From a checkpoint of a small multi-label audio tagger: 1.0 epochs.
Rows from block 2, named by matrix and row number. Rows with one number belong to one channel. Each number is 128 + 32 x the weight over its row's rms, rounded and kept within 0 to 255. All counts start at 0. Numbers have three digits each. After the name is the row's rms in percent of the matrix's.
# filt: filter width-3 conv, dilation 4 (model.blocks.2.filt.weight, 256x256x3), inputs 130-155, a 3 kernel for each
# gate: gate width-3 conv, dilation 4 (model.blocks.2.gate.weight, 256x256x3), inputs 130-155, a 3 kernel for each
filt.97 099:091090144135146168102162158115171109179139108139113116090099129125117156143167099169121122108139166049109110154151170110125099135138127177134081146208129199112176154144147091125131088114130080143198157118092100128133053149149084161108
filt.98 100:118084128145150155068079096124111078141139170127171102143098093163110131131125130090137128123140129136133145110099081125112151078076094143103136136140133139118145161143187154156147137148113071072073124144170121116121112131097148153131
filt.99 100:126082126171122116150135171125093132168093139167143138165142182103124116165063087095087097148134186110119131124139172111115184081058093082115102125117139173189169088137143155123147088086126117118122114126136122136105162146191145109094
filt.100 103:108111100148120111094140192115110156103078105128105204076161151128157175090078112103137149077125129098139149085133199111103136110088110048077131081124090140115136112109140179142190155142142114146137136115120131117128112146112154146136
filt.101 093:130101136117123125106175087131146138089108114153104218139193150110177112089092095093066127135155136148153117158119194099141125130091138121056151093123087143069094119151201114136131088105104189126115118178047096120124169131137111057109
filt.102 099:093201118136138117047129166140160153135123135179084053118106101128102090106118109098137146128125152047128118102129105053136118171122118082141094145146170149130143116109135129125096126154122126137118104082163120144152118170185108138144
filt.103 109:148141134139110157157158183188181132098089086173143155241171181147117121099131160115086120163126121110112104174174175056066084108124114108095120150117127079084095120145139179161144132152137081063059148150146128113099144107150184167160
filt.104 102:126139096173152131147162111087119113107112128095127157081106168157167149119109098092111103089113129140156087143109095157093150115128125120097088183147090177187114159091154122121130074105117126171168105099115133126104111145097136075107
filt.105 103:156126158179153101104097163100091104155199141155145154130147125095143123109103138155141070147104088141136150134147158132155134167165144138200172117177112092141177131106105120104105157137155121098123121126115093084111090128163137100116
filt.106 103:179117131149116115171179155160195135192114085167106103119097152139150153155123145099126078117111050104129068114140105173172152145105126164177091153132125137112110189144164161111096097103149134157158098103111148144121084119163136146098
filt.107 097:098138125118127096133132106113138119146159136055123153143113101125130118100080123088161135171197186092030079095127114094170118123076146074105105166167163085098111064114131130129146114129132164235115166143124124102109159100095120128126
filt.108 103:172159132106117129062061097145131137136118123239225195115128110104077068128119122101117095150142156123108101155137122121122157112095118172148136154141162099098116141125120093092070113121119091139143123175176112126103182207150130100113
filt.109 111:146190202098096090156163164111113106088088097139162112105157144113104104128131145111112101131141134126122181082070060064100040182179164161181193122100077198172171094117112167161157178166179102087080142150131151137141083106109141162139
filt.110 096:167096234124138062114104105019095063068109124126128211128165103063114122127152111163153128120168112092084148109120088086130146110116152078127068124119188143165087117089164144117173099095147143203167144130134117132146078032057178169187
filt.111 097:158137085106125153146135120098074129139116151139156169183101111144106120151124142206105078100066116170131124141155101149188125103165197182201101134115070129092107120148095137128130112138136140141092128137130094124117148129091092077138
filt.112 102:123137153119140137123142156147157154128177120116093080128094090112126130146183132104131149152149138146188145115127104106095143100104136129118147128151100078080106074104130100126125113111123094113102138085196132129138125087104126123172
filt.113 098:125154169166151126135128108086157055103133114150118135141100138111168152149068057109145151138115057073105081151125086108079151102219140085150207057156110130116152138207093105061123175102079177056148117150123131104122144137130113154120
filt.114 099:150092132109122094160131078088148091123152123147106107093137144138166133106079074127130133137165117142130079136195133199154156097132184142152153090081152138124153162104101156136160167129107173114131151126126142130130085103105106095162
filt.115 100:118084108151108125130137176134117164138130138112134127174135090229182145116088105158194217110132165123135127124146074133096153113159163122115158141116152051087134131145159125113118150115099142134121082114129099137101192162167089145135
filt.116 101:119180094124100065132130113152120097085129134109094106064115122090142139130116041174118118140124112110135120120064120075177091092132104087178120086180140113144145148105156099158099135102094172094157069167122150104122107099136169154132
filt.117 099:142132091158145093140156167141100111142131129128082188127086110166148149135145116135068089150164157126159116104100104065136122105124130144126159124124114086143158161112125140117098151110110163162104103186107097101128148140106141084097
filt.118 099:143123133104113094127186132082147108144151190116051117068109111104112117157091080127102182068116115141120125124069116167103096086072143130055076154139128128192148126064130165132137120111103151067082122127223097126104135039097098123132
filt.119 095:138151062160168130116190134104121147072152181172157128147112091135165144165142202114098071108156123170091099108117142091114108079132130118156098084200140150093120117128056206180150135127101100160138101153126167096145066160172125151123
filt.120 099:106123167139128111096149121112193096102156132159096172139112130134095103125148129123141121126104151193152130133068129127191056181106094122159115104082106110087117118145131114176128209131102099135137148167112146148093162050136135123063
filt.121 102:114116093115171123099123120087064100099174131103108164125106119130107087094091106097153101046113108118137107075119128220154141119095075121171126109164070141162153181161161101127136165132095168113115146115110105100068076138139115148169
filt.122 103:110069170134112112066130141127150111142104112169117154130102125118078114111191065150079069105120119131158111148094151166076163158032144145078160103123107182113149140147145119106134120127118095108133183133159133137150141131128161131129
filt.123 101:139098080120119074148188102132171212185151090174106138115184120124122138191163145107115100114126086134132126143165146127189142165154146147131132181096090112149116140110126114116096076128168147105074166193152127136139113090119059084064
filt.124 098:140083144089115142130131072123118166075088123084157156104096168147138103107079134182160133130106102127166129159166101070123103088162154122133101111077082135114170159209124132155152135118113144102131135137124114116154135118101165115144
filt.125 097:127147117063104083116182201108127178160092134159164114104170155146146144115102099139102101091092101146122144147110108125174116129098136098134127177069111090105095127106129092119111115138155116093109132159145101109099130068177114129107
filt.126 099:100086128142145107159123091067127159113075064151099168154134079143158150105153090173069105127078082086108120178060084107073120094161106129131164178143108096095150127101180163123116148139163093101145079098098120128075135071160116106119
filt.127 101:112107152135134148085134100151148112170082079133125119113073124038083108115112130122124128209163148169124109107134122144119063127097099139100144128122094084123108080154068115115099097114069194148140194199194128129102170131145099136089
filt.128 099:112155078115116125135194169126157151132153108150118165122098099106136137075111134201185146116144127088113100133100126107097130148145165119172171140163206071160145114143096117110118123095110171142120104152159086114111109089130091133119
filt.129 103:175146191157157128147170169151160163119171170050083055145164155162166182098108123106115145097147147147138145099092140102160138128147153086113090085116132174154136137133119091100134168101120127114107098106106095095104038018049163152132
filt.130 100:134157090147118112107154161012065070106106145100179100130128089098139140127152138105173127142139181157172201088100116089114113104101112160162158107134097150094093145175151128127115102086097194140132135119099133135123112095130136080050
filt.131 096:128142101163156149163136149165159166119125123100192144074143120183175143078088113087063109093124115119131125156145092161133149108115126050119110109115135096114124137088098079070093146118129169140152149082084117152143162103095077122102
filt.132 102:094095132142119121129132059085119098127106114111118190104094153143140129105151166154133122143152106145114193150161145120195128137170123147168133104171081141110054150094121151156129153153147153120107163153037105107144096119124125122174
filt.133 104:115086123124140155179092122141126127134165152094104103053101111111098127126087121131167160109112117133146146053088128204143156157149116120134133116118105128129172134101109125095115136117097169185167229193213140166135108099085154113106
filt.134 095:138151141156133139104106154118100111112121145136164167128046114131114140130131084147168167137126129084137109151180143150133144144129133177145096203155139097125106096130115106128132134095104159156126148141109155152145091097114204088098
filt.135 096:106149067148150142112149185069063146139129140102063114129166131151119139096129062107158143142141164119162139114148156125116149118059137116134104072109119148116130132177102109118160135179144123138069142163151102116113157081067154124153
filt.136 095:134109126115122129128108111041058161162116107172181158180143132148085098157139067199135162143109125102144088167174171091118168141150154139138110080123167127099142140132135118146099149100149150073141101175189134122170104162109150111150
filt.137 096:058109151102118126161158080105128129182117101130145083120118177112107153143112132095066140147126083131120140126115146186141091165118184212101161121087109185163145136053143086128078113107222113147162170118076094138142081089216160142177
filt.138 113:138163136158150148116135177028079071101091110122127127171159179135119119158132133084108086155129144108120123065052076101138120153178140083081084100094065150107131126129128117137153115126126171144169142092093133115120158124110130099100
filt.139 103:160154113139172148125109104124154109147153120093095120091123112109087107104175132178172113181180150109098149125095121183121121117082073106099087176199131146124168143089145103136140123119129139119133180077115128137136117096087136121164
filt.140 101:105133094125108083150108101099185147141129110149126113154132200135136102134100134084170129194134093134167180107129184170132115140185133093095160112132146127160154114156157163123166087137105146133112155078119155177117116143153088126140
filt.141 099:101107085084108126154156153105126139242205218121157077150146154154148116128124148100094091182182177119112089088114105255236233094119105093122080132125132092115079089112104110104101130135190143111147127140154152153146109156123101099074
filt.142 099:170125097125153102140118150131088156118116163153121164136089128168122119074132133128090140129121140167162103096086172118162117104117168113068095192056154108115118139085087143095119101166112192173036185157114143134109120163174098100133
filt.143 097:121140143082092115156126142094133116113158158151144158143144147154119148152141155172116173095109124106092071120143123053048123094112120111128109162190125102133124146155132137133143106091091125132119120055090143130152124104106154149150
filt.144 097:116101114103131090072033103114126116081083059117137176057059130144117128111095087144149111071095109181158169131108166136112084105108099108111119167133149169135150085107092104118118125116128155157149127102112138150157132116170118105147
filt.145 101:177152150140144172113143162110097115131108121098125079182176152089102085098132132070078142094109123142164159163126129151160197160198141165114105087119063135152166107118142159155141123086126167140176065033091128118124138097104126117138
filt.146 101:085117147121102115157142058115191081134102064144100139079050132090090143154082099121084082123135110099155096088168088160161086136181164190093135114215119150127092174104128177129111132117125095184116135104082168151153120098125158109114
filt.147 102:151113089138121105067169147118160131136126091154074103102126142159100121094112120126155117108159108140162108117155109138145092095109168145128152064113045114116134136093140147160114102152145194145112150102085119129132080147102124113098
filt.148 098:138135110143136147149087086122083101156141104224161211127167094157175127124157152110078100098100127100106085147120128167074124127146158173122142099096085116117105092102128139112161064097090146126208180135069160103106078143108106085127
filt.149 101:127109211164097090102160049144160082152129159110147086096101094118152110104098154093119109153107074117139115087121083124055128126157124139109150183162203136146173172148126104107089124123114132068138095130094136121133098083113092076131
filt.150 097:169086157134114124133090113154126083122127126141063150148133107125123116131093096174127146209158113090145060140149177130176086113132141214113110100080187160175120119148126155123148087123125210148183208179200166161124119157182130145120
filt.151 099:159200136117150112158110173129103093091118094174118126116174175144163123182106169122173172116091138161171125129128095095180169101097136111152090155161119140129113125120107161117094149095121109091112103100069134137125125120121105139086
filt.152 091:091148112133167124093099151135131110087103121181091104113209113153148112170140115099159113155092093141161134133118093112122088223115094116106147181034111106126126135174142111068063097181130161181084112079086115133172162087183097124121
filt.153 104:093134129115165134084110108093050089074054094155114158160179174121168142150162147145082085164138139134155119023070078097115104102151137179153156148119124131128122095074081129142104116112120066123094156147121124123141135165215132165146
filt.154 101:212118056134125162081193072145122155184111039111127135142186135180138105092185135117136092123103097145072128186129093126146180125138124170164113229092052153095135136155111113102081171127163132123135073106133079106147188147123160129152
filt.155 099:178114194161104174180168073159135055134108138094210168114135031144138110140145136167129128104099135189110082144123077135153171179128114148095099102201130075103154068115178151161092096146156123153136097142090103108120143104105117162175
filt.156 095:155142175131081099122124139178148118151116122102128050142150197162126114115112162130141187092102062123089091104101152153161116136134113181087118159097121082122112100129163137134145096090131118100150171147143139108138118137150201174195
filt.157 102:139164155109055138169163128133170109176137165150190090188112146135089124135077122122087111192130109156140151130147103121186112147144094132183128175182153174194179104078051174152146144104130123084132185165232132132094124111167111125125
filt.158 105:141170130147086102132145211119136174160124132179106111228091113147143125111075110078106070142130151128153160073152097146090123137145123133130110117149112077125143113116127133128131136148142175179179159100139165150169147166129133085086
filt.159 105:136209173167138170136106085148096101101147142170139151124149152128138183107134131135162149135122126098126128074085107176157106142106108159146111124180141123111101162120134071097102156143132120119101186212201132150136129102069140142117
filt.160 102:084125099153142161212170148107087065133135184103068095115101114178160147129084073051046083162145132096179143142142150116132132092115123136105134137117141136114132169166133143101120109167138138108173184144146147120088188163158122137134
filt.161 105:134103139117099094153132128180195225110148162154133125090077076141134119140129137148109158086077112119153131102121133106130129131076094101093115141088140151181184139135111097084080154168134114122106079064072138136125101146166184187171
filt.162 103:152121125099142094036109137126114156135091084108090125118117080117132132163126144141175109083148152101115163088108158064171144105099143122163120126125095093141111087185168137168149073106097088160148059162137095137138104113176108127155
filt.163 094:119164153091111092146115139094040072106114081160162198111094091120094067167158164185154143064046035099086094087112117129165100159122138112112165132156147069099054161160102163137187086108083169166144144130105137137121109101127108134144
filt.164 104:105136114156178164056105084107111076123124089134138146131146140121103101130131150160128109051075052089077055160171151110095097136133131193190181121146124130140135067077074107159159143135159084110095139139174091108125133134151068078097
filt.165 101:079120131116151141255244196157159166148116106128142165140119144145150151145125131120117115143111075134097068130118142135148153125152153113113140102072120085076082147169158152161141120129106185183161120143118136149117070089066195179143
filt.166 099:159159193123137105111157149135184140120129140098046124122133116152180120132105148152119110115124142086134085138139127073147118144137142160162145120188167142145118145147165129118136191168167166169151191197155140149144100134138129164144
filt.167 102:196141117120110118124115094126187093134148132132197084094074105129069058129142122113149145117108119105080130129140135143207133147110132110203096104219119154079127130076077107098097117110117140141150084119081114145144141082093104158150
filt.168 101:109151159139140151187117115148119121160165121169144141137168120160106080159120146124105160179129090095101122146140113177226124216123100153155175125128112072131123096100107174129147114101127224193151113139138119132145086112125105140210
filt.169 099:168131143152116164142133137139120132136111110111130097057111135162107095153108053111081200156100116179075110132152163113133145171106117086128094106139172141162121120084111103144192122126177137127135156170129107108140117117087079077194
filt.170 112:123145179132151151148145158161146127133117143130188167100144117138150139094093135141096099071106112179136161177108087167135152112126128155125143140113124140170167111104131115147168138144134195178152146129138124112126087117125110137150
filt.171 102:159173087229143099120098117151085115104169107117133127114109130123117122152192099155081114132168119085117143123133215163080159163131115132144172150134140103118158184075102098122137149083077129104189078101121134099100158131122125104138
filt.172 100:094097094148115151122124113121144122117129140149128098170093104152140151163163113124103118072110075153146173119202161187149173159164122168162147093118166188146138136103099088099068117143162188152125149122117170154169147160169166124163
filt.173 099:171097121113114144125132137149099132136115136082111116069133068110095084156138165154137147111096057167119142093108097075175108158084067155171144148191172078162112060147138088103090081112107129074161108153149133119090093143127087106150
filt.174 100:135121148119152179139163136088116086128137125143128156075090101147114141160129093126106153104097118072111086163166137171134183116121117110032084220197120105088105161123118115141091126142121150150161095084090172144122132133114104129111
filt.175 098:118161129142148129107152126149161099174150161138121087085106125097074087153120135159148130141141159186149128137197149220204190142116138148169136132133093065097109164175115160103170117129105135127057152095127103154131115068070082158171
filt.176 095:134180092114127120100159100113174102096150043144124114123154123142160110078101201037152100166127083133165140107108082095129112219122117157192101136119062103146089097129168143093143135146166124145158092133153126121142114180121135087112
filt.177 106:099148124119129132082074139117125130116115141111112192104096115102132135125145094148088137087165191155129129167101157148173192109135136083111104177088092133102132065101134122117090155135156052073107111109077097126128118109145093116091
filt.178 100:078051138131111123150104081187202099127089119113074095188132138143140137154155201086121107166132177169140091127162114097171110157136114090112111147186167117093126116175128166155100106126135135168153078121076138146152144151171087138128
gate.97 100:175102196125135157143104118192147152198153165085123059108126082111136112159150137156150169124165138055073097086120180064092066163163138170141140126177133118122122138112199122150132115153139177123125071097084125121147114153126093080134
gate.98 105:141132155116130114098090102124108117135120125094103107121134158133114122051101082128125170090102109074055095162144145122150101109106117109087119199167203081080107134142136155156145148144085073108102131092076108110091153129140225184199
gate.99 099:119121129127065081109184168050089082134163139094161160170163128167143130131131090072104094143143181101127122078146139120090116089086120110146102103164167181129106129107135092111128092106084065112132136106136091107118181203145077130111
gate.100 101:161127151105128117148180124167170132154128141099051132168136132124136133143083096107146134159119112153158142142184168145152105146130106123100106205155152143119095087104124120125124119117140101115137123110082153156145165141119144141131
gate.101 102:175154173108144126130133132183200180113114077135147107051074070115097104147127162166193156162169121123115138177106134211167169139109103214161105144166146099053103173124147097108095131099113162101100149093115093120092117150166181143129
gate.102 097:133150113103168165081166166113177114109071125158114171047138156071114130090132188109154096080122165163163164107135119120135146160138208133140132158139043162125140131133166147177159118122159099126053119106094133131107155115122078141082
gate.103 106:112143130125135154149163141100095077125120115087072127097108127124145143106113145126130135142177150106122085176156134101076064083109110115108129128154134127147123073088092133147131114131121153106088124142114099110103138154184175196158
gate.104 095:119085153163123154080069134149132129081090116158148122129201037123159170150165112069106145133108142107130136152090141155130131161125160131149126158091144133130182126132088121124163150159119049060184073087130110131089139159101174134130
gate.105 100:148158141113145130145133101150130098136129096093102043138191152098099143124137078161160187099130108133146189089154183150104095156123138099137099109144101116094095131211181056127116167206171124186112164172168145144132156111150149113103
gate.106 102:134184164072102111164164145094114153092103156096122113081145143089178152110181106112068092079111161121032103029060149198124115139117111186121218055044082137104136114106120110103117130098098087088125186163116148119120162126148091113110
gate.107 106:147178164131159141076094114109100132096105110146121141108147147202196180176195162107142124049081129150116180110082098028070121171131117103128126141111112114114128114103138110117163138153131167188136091082133160187168145099088136160168
gate.108 100:119115092102103121140120137100111132153141170079064057067071096103097090194168164072082123153137140158161160132121111141165155140143146111087076094094119161148150106108128169145145163157118113105075142123135154171151081054080142186188
gate.109 103:169147162120136137123108117064095086110084119217174158135149118184153160148180164090101128068083101116111105097103060078069045139123129189179179121137109159150125167139139163156138178180183110126112150107130131119155150135130195152199
gate.110 090:149186191070130119174124182156136134202143159126128128185145096150093156129117187121099125146158142089132077102141115102139100135155187140180069170174135119149121138170167150149135119145136103127095102097171118084122114124120089153145
gate.111 094:114150121120113100120107185094126136107169146171136179159139081167138164150139136130159120080059082069174137140172179173157103176109102051124095159164132129153129143142127090128104121127086099090099170096145143164111101152167068095144
gate.112 111:151132130128117134118093062124123139142145151178141133098105104146140139130101136133129103120109129129135137050110100027037022071070068136153103130115091147158130149135126138108116121117111185191184101113095133109113130145100226187156
gate.113 104:152161156121138163128178157140122153130157111105064165074126123154161135131123146154132161185168144166113105122096121072142110208143139069177158089135133125105166112184131113116156143099105057123069113186109158147123073134164075116141
gate.114 094:173159136156124161094138173093064134129156162131141098138136096080136091148166081174128131153153154101099144144130136106079104204135129123102154206149192078151101164168085133141087135117144095033105067105079116089091182132164130142161
gate.115 097:176145120132125086161191134119123089088132149033092078159164118140131145162110122147164161154146124113140139150158166076120087160152119120113098102108129137150179117146099092130162162182141177146068176122096139125113130116150083092128
gate.116 098:136104146094141127108152166071127121169133114143132080174113117156126147151174183135099075118100112122148099112181165089157170137148107111088152109095158128147099084175129150126129089142161129158135142086127124153087146113126090138110
gate.117 097:112084131077126104017174151122151110122129156101083167136154092126165150089110116138111132053142182180140128151165089166131166057103130119165085146168143117125156102110172084145138157116058112148099150135118126122105151143112042156091
gate.118 101:135056085087119131137138170153070122124134161086090104156090111127137145167184182072164139124124184156141138111120161123154124120115084121116092136085142088061086165188184098135142126123095071082121127183138133126099104122087180129150
gate.119 094:137109109111122141127136208165122109132115125106068112175082156130092083203105163122162108140164184102140113101143125040167143112163186119191146094169109127173110148122158086121122134137121146093149182178152186098076161099086131122066
gate.120 092:146100109155193114098113106069078169111141131185085139122077085090133167116121129107139188161167098151126114102122198110113117108111138148104133135127168091153139109168168141124125108164176188140092088114103119150127136112114172124100
gate.121 101:121120077143106107067123112081122119178159092115122050153198143128137131101146162137134130110098108140120146146125131185203171124157170112126052140142119167154166146125173149150124117122113159189159179188121144157161112136113120115064
gate.122 101:090154151135091075160136101081153124126123107117255156096046092086132127093122083130116115117116099112149169100104176101163157155181091126135113095157137182179181116188129131136176115144148134100135154169106105087123102145090110115121
gate.123 100:182105151140128161141214149093162104105127164122124123127108102148151159091143150098131132116136127106080057163157136156180155097147148103144148120088129140110141110104159100134128170129154129094120158137126138102114136098136069096145
gate.124 093:228154133116130153126074082082128124150139152156075081119112144133082084124116125147110150107094139109170156105120080154149105121108099174127116136158156183144138156115110136095097106113104044115100113094113115115090135122131166136111
gate.125 100:179192177123143103137127116128128099113094092111138123094143133093139117107113207136164122120139119116152155118154121127080115101117109135156180069120150118184180111133133163135188121134115229163152094051088131167135114149135184130127
gate.126 098:139130145085138138200149176107067116100164106123108113126137127118165129091130127041110140160136092150124174090144161164121163073076104199163189167162107084134112126120155115108160126123106161138084210080084106092117097170137104060095
gate.127 096:169143122152175143174128164179171139091107115067052016089154094167161148111139133148200222130130128121157084114081131160148181151162124094085138095114163178179227136142097150154151150159155088130153079062104137168159109108095178161143
gate.128 110:113159138128152096198160170077075083181196167089088124186157158143149148071056064186162161108119107134095099125132170163192149116103163074098108144160154099136151123138106135154127113128108222229210080087075151141157175134142083107057
gate.129 108:190161144157163157191184174125114107124085094088117133126141123173174169112084084158129128180187157081063075089076065066075100156163144137157140113108116099108119205162155113107102132134144124124127221230218136126123129104089155136135
gate.130 096:131110123154132125154171155089072116096108122154156114195177185142130107165146143214180141150134168092085108106100079200160172133150140117150153132130126108130116145158116186197167108158173142120116150165124129126100151177177121132117
gate.131 100:183122127164176165153143123110123119158122111153104135097124150174182183137127106150144124113090086106157154142135127133162202152123110129121129134132136128154126072089128148104123157159160108156149120176155136136137074062102213172157
gate.132 096:177079116171147154078159103087117119131107098130129118179161169133094138158125114163153121122142099111135108123125130168140088175136154119125108188059158172120114125089126131168135077091111136161138129105077174168124132093135110115117
gate.133 103:082149092177158133147185144164152152150125100130056057097083079115121121133100133159149062089097117124113098122151120130118138130137130098159081143153157087079055168071086177155153118132121091111103115133129108109123112130124155172097
gate.134 098:137171145116142159076135067146151153093104094108076094088079117072103142123134049163201113129127152075108071165157166039101073118088161159182158189157100132057099133121119113106137156124129131111097142128106123098113095126132164157119
gate.135 094:081093122098145123099060069107210108110118146115137074173092129123088176122155130180133147143141130123127109121143127125170150136121148116082104196132166125148185123106084130114130081089102079140175155105133133149126100195167146119126
gate.136 096:146184158161101132097163199077091099114135151165139104111147141158144129144126161127116120113152143179144114079090113121146133131073065106156110134143111183129118173218139082150114076089086067102141112111171104111131124110117136116114
gate.137 097:174088097170109133118099121147119151133175144124159123192127151181166183177143121141104135111117117076076124118102109105102139128123111130059095135151137155167184160139124177133131100109060117085142112117127136112130128176099121128093
gate.138 106:101102140117111126164135114058059034131120116151156162103085085147134151149185181151134151183165166094114098162147128150135125095108128109097073122095122095069118160127161129113108185203201135133137146119130172175168131132120148102100
gate.139 102:154154116155138135126111093188120116131154124148118072064116108139124117138154129099086164147138114095075126061061075106152141113088144128169133106129100104177196173111142120110107171130160150121111147139130121092113113163138171115129
gate.140 107:121119092096156157156133198108082102100091125092127113069160136115113103134162093076151146127072099109097129119164168067181185155076096067171136169082141103115114101142154077144092171191173158129141116177181144120113090131169135140145
gate.141 095:169183206146134150054120100055065063091102083104164121170129105127086108158166170163155111111115097136141108030061069123203148110092098102110102149124113104128085134139163141157111116108150189178191081099114111101113157128153148135143
gate.142 091:072161140105150140118134191132124178110147140116096154104155150119159147160157139112089127118095106133108157118130216104091093128109082144137135082101150127142143135165146146068092131089197062166157101153085120091165081106156158089161
gate.143 105:158139128164153152120133125156154118140128119162130119211178167152159172115093050176186132125134111108094105120157151141194154114087079115098113134138114102121143151151175156161129185189182177155093191220189098094115110122126134109119
gate.144 101:097123094165163185107129132091083095140172147141137171112117103102117102132168149147120115057081094161157171200155171149156151144150127124120143122097116160165149132137109194174173143116098143134144088125095139144126069078097149136115
gate.145 104:124094124121091092143150138118122134085105103131103134083103091150175141140114130162149149121143119123119166140117099089065097083087132128110139095142149124147142135134131100109117133140127172109115148159103114102120189133122148158107
gate.146 091:086079143145118132080120191102136161112141191139199093150127147138096100103100124043124181111132142074117166066094168080131172138140131131135143195123141158180132096135085094128183107094121127137159181077153091126139132102144115097193
gate.147 099:116189138095132100090084124097162160123126118155130142123080152106135155132158130095093151123137166190095129100103148141136113112126166118115175134159176136150114111127121100099129141142136019091103131065138136159095114153115105153082
gate.148 097:121101111134096102115154139146168108137121145082091098101160127131135125084074098125141094117120140136124136162163145067140089119118094042123107146104109091125134159142142146186142091131157112133151158101119121140116128138155100083122
gate.149 098:086184110144117150148064164182095192139117095122190124104170187103130161121160166074111136146108150147084133144071085095128120147157129121194162094121150145176131136110183147100107129139150087117176083141145129117156137151157116121128
gate.150 089:097128135088144155117082143161091121122123124119080148070129158103103145122100105150111079172139175087154141168137119107106145102080122136087133100144156100092142141156146064086137108144112138030157143101168078117110154136129115147135
gate.151 097:118118074094115132141047106184139138101115098080160071145102141135123114118081080138080102101087151193126093171103113104127132058131116127116166154190133106132125146099075170161125156138152147145157135078152167126125100138109142165160
gate.152 090:126095160181160138116137116119121130129056094133080139120122099134129130093070152131078096152134113152187120151152088143066168145105120104064114202087156120092143175116119174141128063173139136187105110197162100160137124098108114202134
gate.153 101:143140106131160147194200132082063080077071081170093140174161156144136094131185140148120121085098064162113125116100082144128130156163101215197149125110074115095119080074030134149137141132144136151113139134119141106130130154157072077057
gate.154 090:113175115150149131222141079203157090144136158167115152153116165141139150155104096062094165105155120127104130165103156154116117096116113149147123109151134094143162120095137145112093098138125125119131151150084080132073110118147129247170
gate.155 092:144120132150124128176137071159129156132136118078114127185162149146174145054117084137096113113111135137136129113103107156103161119148171221115136168132186187144108140135166131131164096136107114192074183171197130118120062111109159123126
gate.156 095:130101128042091076059075114123076109087088087146175192118098122112132137097141124125151167123169134149117162181180150150166137087056139145101096123084110115130147117161120116130121187149142129155151103101114102107135201175141137096135
gate.157 103:133103126101088119082127100118164110142155128120189137124176087147151177201180151140148122134120173148070112103078112075094077102092119117156156164173149168138172211192210072068093163105146065066117110130079083102100075080058144152160
gate.158 100:080088134155191186151136128117079076165157141077123166108134188191143156125148105202142175127127166152148121129078165080131209170122133123162146140113101111106121131145179142115143079134150096152152079113150163156149128160152130109115
gate.159 103:172165169115114132127163137142144135143141143103093090110125114112098119143172189171215168080109078184167188059075065182159144136133110123108108121167158187167148120084099127119129113147161083103113106103134124106104135129133091076116
gate.160 102:170161185160164137150121051130088143151138113147144141173143108125164163206154133122142104083134106152136143098119081119162160114178145150151149129102123114157130126172159140123147088095108073122106052078103172144134093157147119149129
gate.161 106:168165143178180160128131149107102087133137146098111119114074087128124113089083094150159164091079097129129110157129146073038057146143136180182201126126090157120125151148132098118140180183208174135175103073097146148134106091094110105102
gate.162 102:143169138121141143178163129128111165118108143116161159200193170137179181139186166184151116177166127094105132146035087034092104158119163112114105109143114085117137082160156100165167104154101056168161139093076154161151138147159108095115
gate.163 096:145167129086117159132127142082138140111100108122157113138124142149122115166133149134130150150162167018059078129118086139105116135125106122119167168210160113081096107098136141152156133175156142159203147156174174181186084090070118171163
gate.164 100:106091086197177180196199180077069135192174165129118127195189191110107118114128136119136098154137146137143173090082110213209165106098108045065065111086106102099141125134141094144089086077091079068070151134104081076069115097114145168164
gate.165 105:137100116105143137189186165116142137106106126160134140136137148094117115108118115137086104045054054156138155096086103111105141110128132095057108144157167123128135179183150147115134154155150129103094149159141140119124137129138093083107
gate.166 098:129175107136121095111108088195165189116111120142117161091063102133144122154154096144137138136078115130115137129113165133097083160115100098076116141123126124112082140206196178151159127135110096122145118082085141126124125138128107112085
gate.167 096:162090110074108098130095101101155095090094131149136158119161116145116109159181104171158099131109136126125125146105151078098150157128142093112189063091167155107180088101121079166098090136102073043128048088097146167130156132138109140104
gate.168 099:176144170071153114117088145049163145084140103139195174155170199069109145115121171103107155099154145136127207073153102191060120129121124101092174098122092146080143132103142098089152171096113136102125194129122139134148111098096116094064
gate.169 095:119139123135160134159081095190147076105153102113130136032098123074099136187130178157120069159110115114141118120091127091150108137127095148074118157115065108124168117092136116112106139158095075085112109058137152133158076100117163135120
gate.170 102:163144148128140117134120102146087098080077085158119092151143135121120103150175169158152193126138120171113126093079115096108093112164127139138104170187173089110072195190204152127141151128152180155148101127130143162163138135097120124167
gate.171 098:125109139124116140117109109113138135168122151152146180142143085127136113146096204148148071111097117140148112103110015076144115114159140121138086135120140135132138096113169154120150097122104076113098167144081110160104118127136095095105
gate.172 106:160162163133139165077153145111178172104120106159146100188160178175153151139154136203131122099109117129151128144147177135087091153128122130121111105127144148147128123108070138136092094099128089082109103054077126120151142143161163115155
gate.173 103:084157140184140165168146151154105113055131118130148119084211118116160141137125159191133089091133129127072136111099117175068126149187122138145125140121101061062090182084101157082123116078170122093115117108071156115128115162083132090136
gate.174 103:135140124100126129116127118128092112075129104126135145108126116088114104154138153164146152083147129117104094152117154047050145154209184077042085134176163131172174196154141130141137163095104148099131082132126156115126102147122158134096
gate.175 096:161164116136131114096132116132161135139170179158149092147075124105093145087114143115057108135149161152145151188194135143103111119143176175138164111117121107133165123137170160186137156126119074095085105102136147125123135151144113152127
gate.176 097:125149141100126123114124099117079145122146147171066076123126141079114105089103117122093114114088122142115172097134096067138180134120167177081182150156186100117067077148150117097150085135146125097100075145170121115119125137120086111139
gate.177 098:136151146106100109149138105090103133135146145112079069152129125104087111105139167110154105188119116114085102142067091086066068166140063124068056145138140171160117098105089142131127150145161130037043120159142110137145142059089122156138
gate.178 099:123111072120161155159127105126092144101124148078121150144137163122126127158195200051129109110151104118127109131102120144126108151117112146122117073105123090097063127163159184119120128105124107119081116128116133127096107110123161136124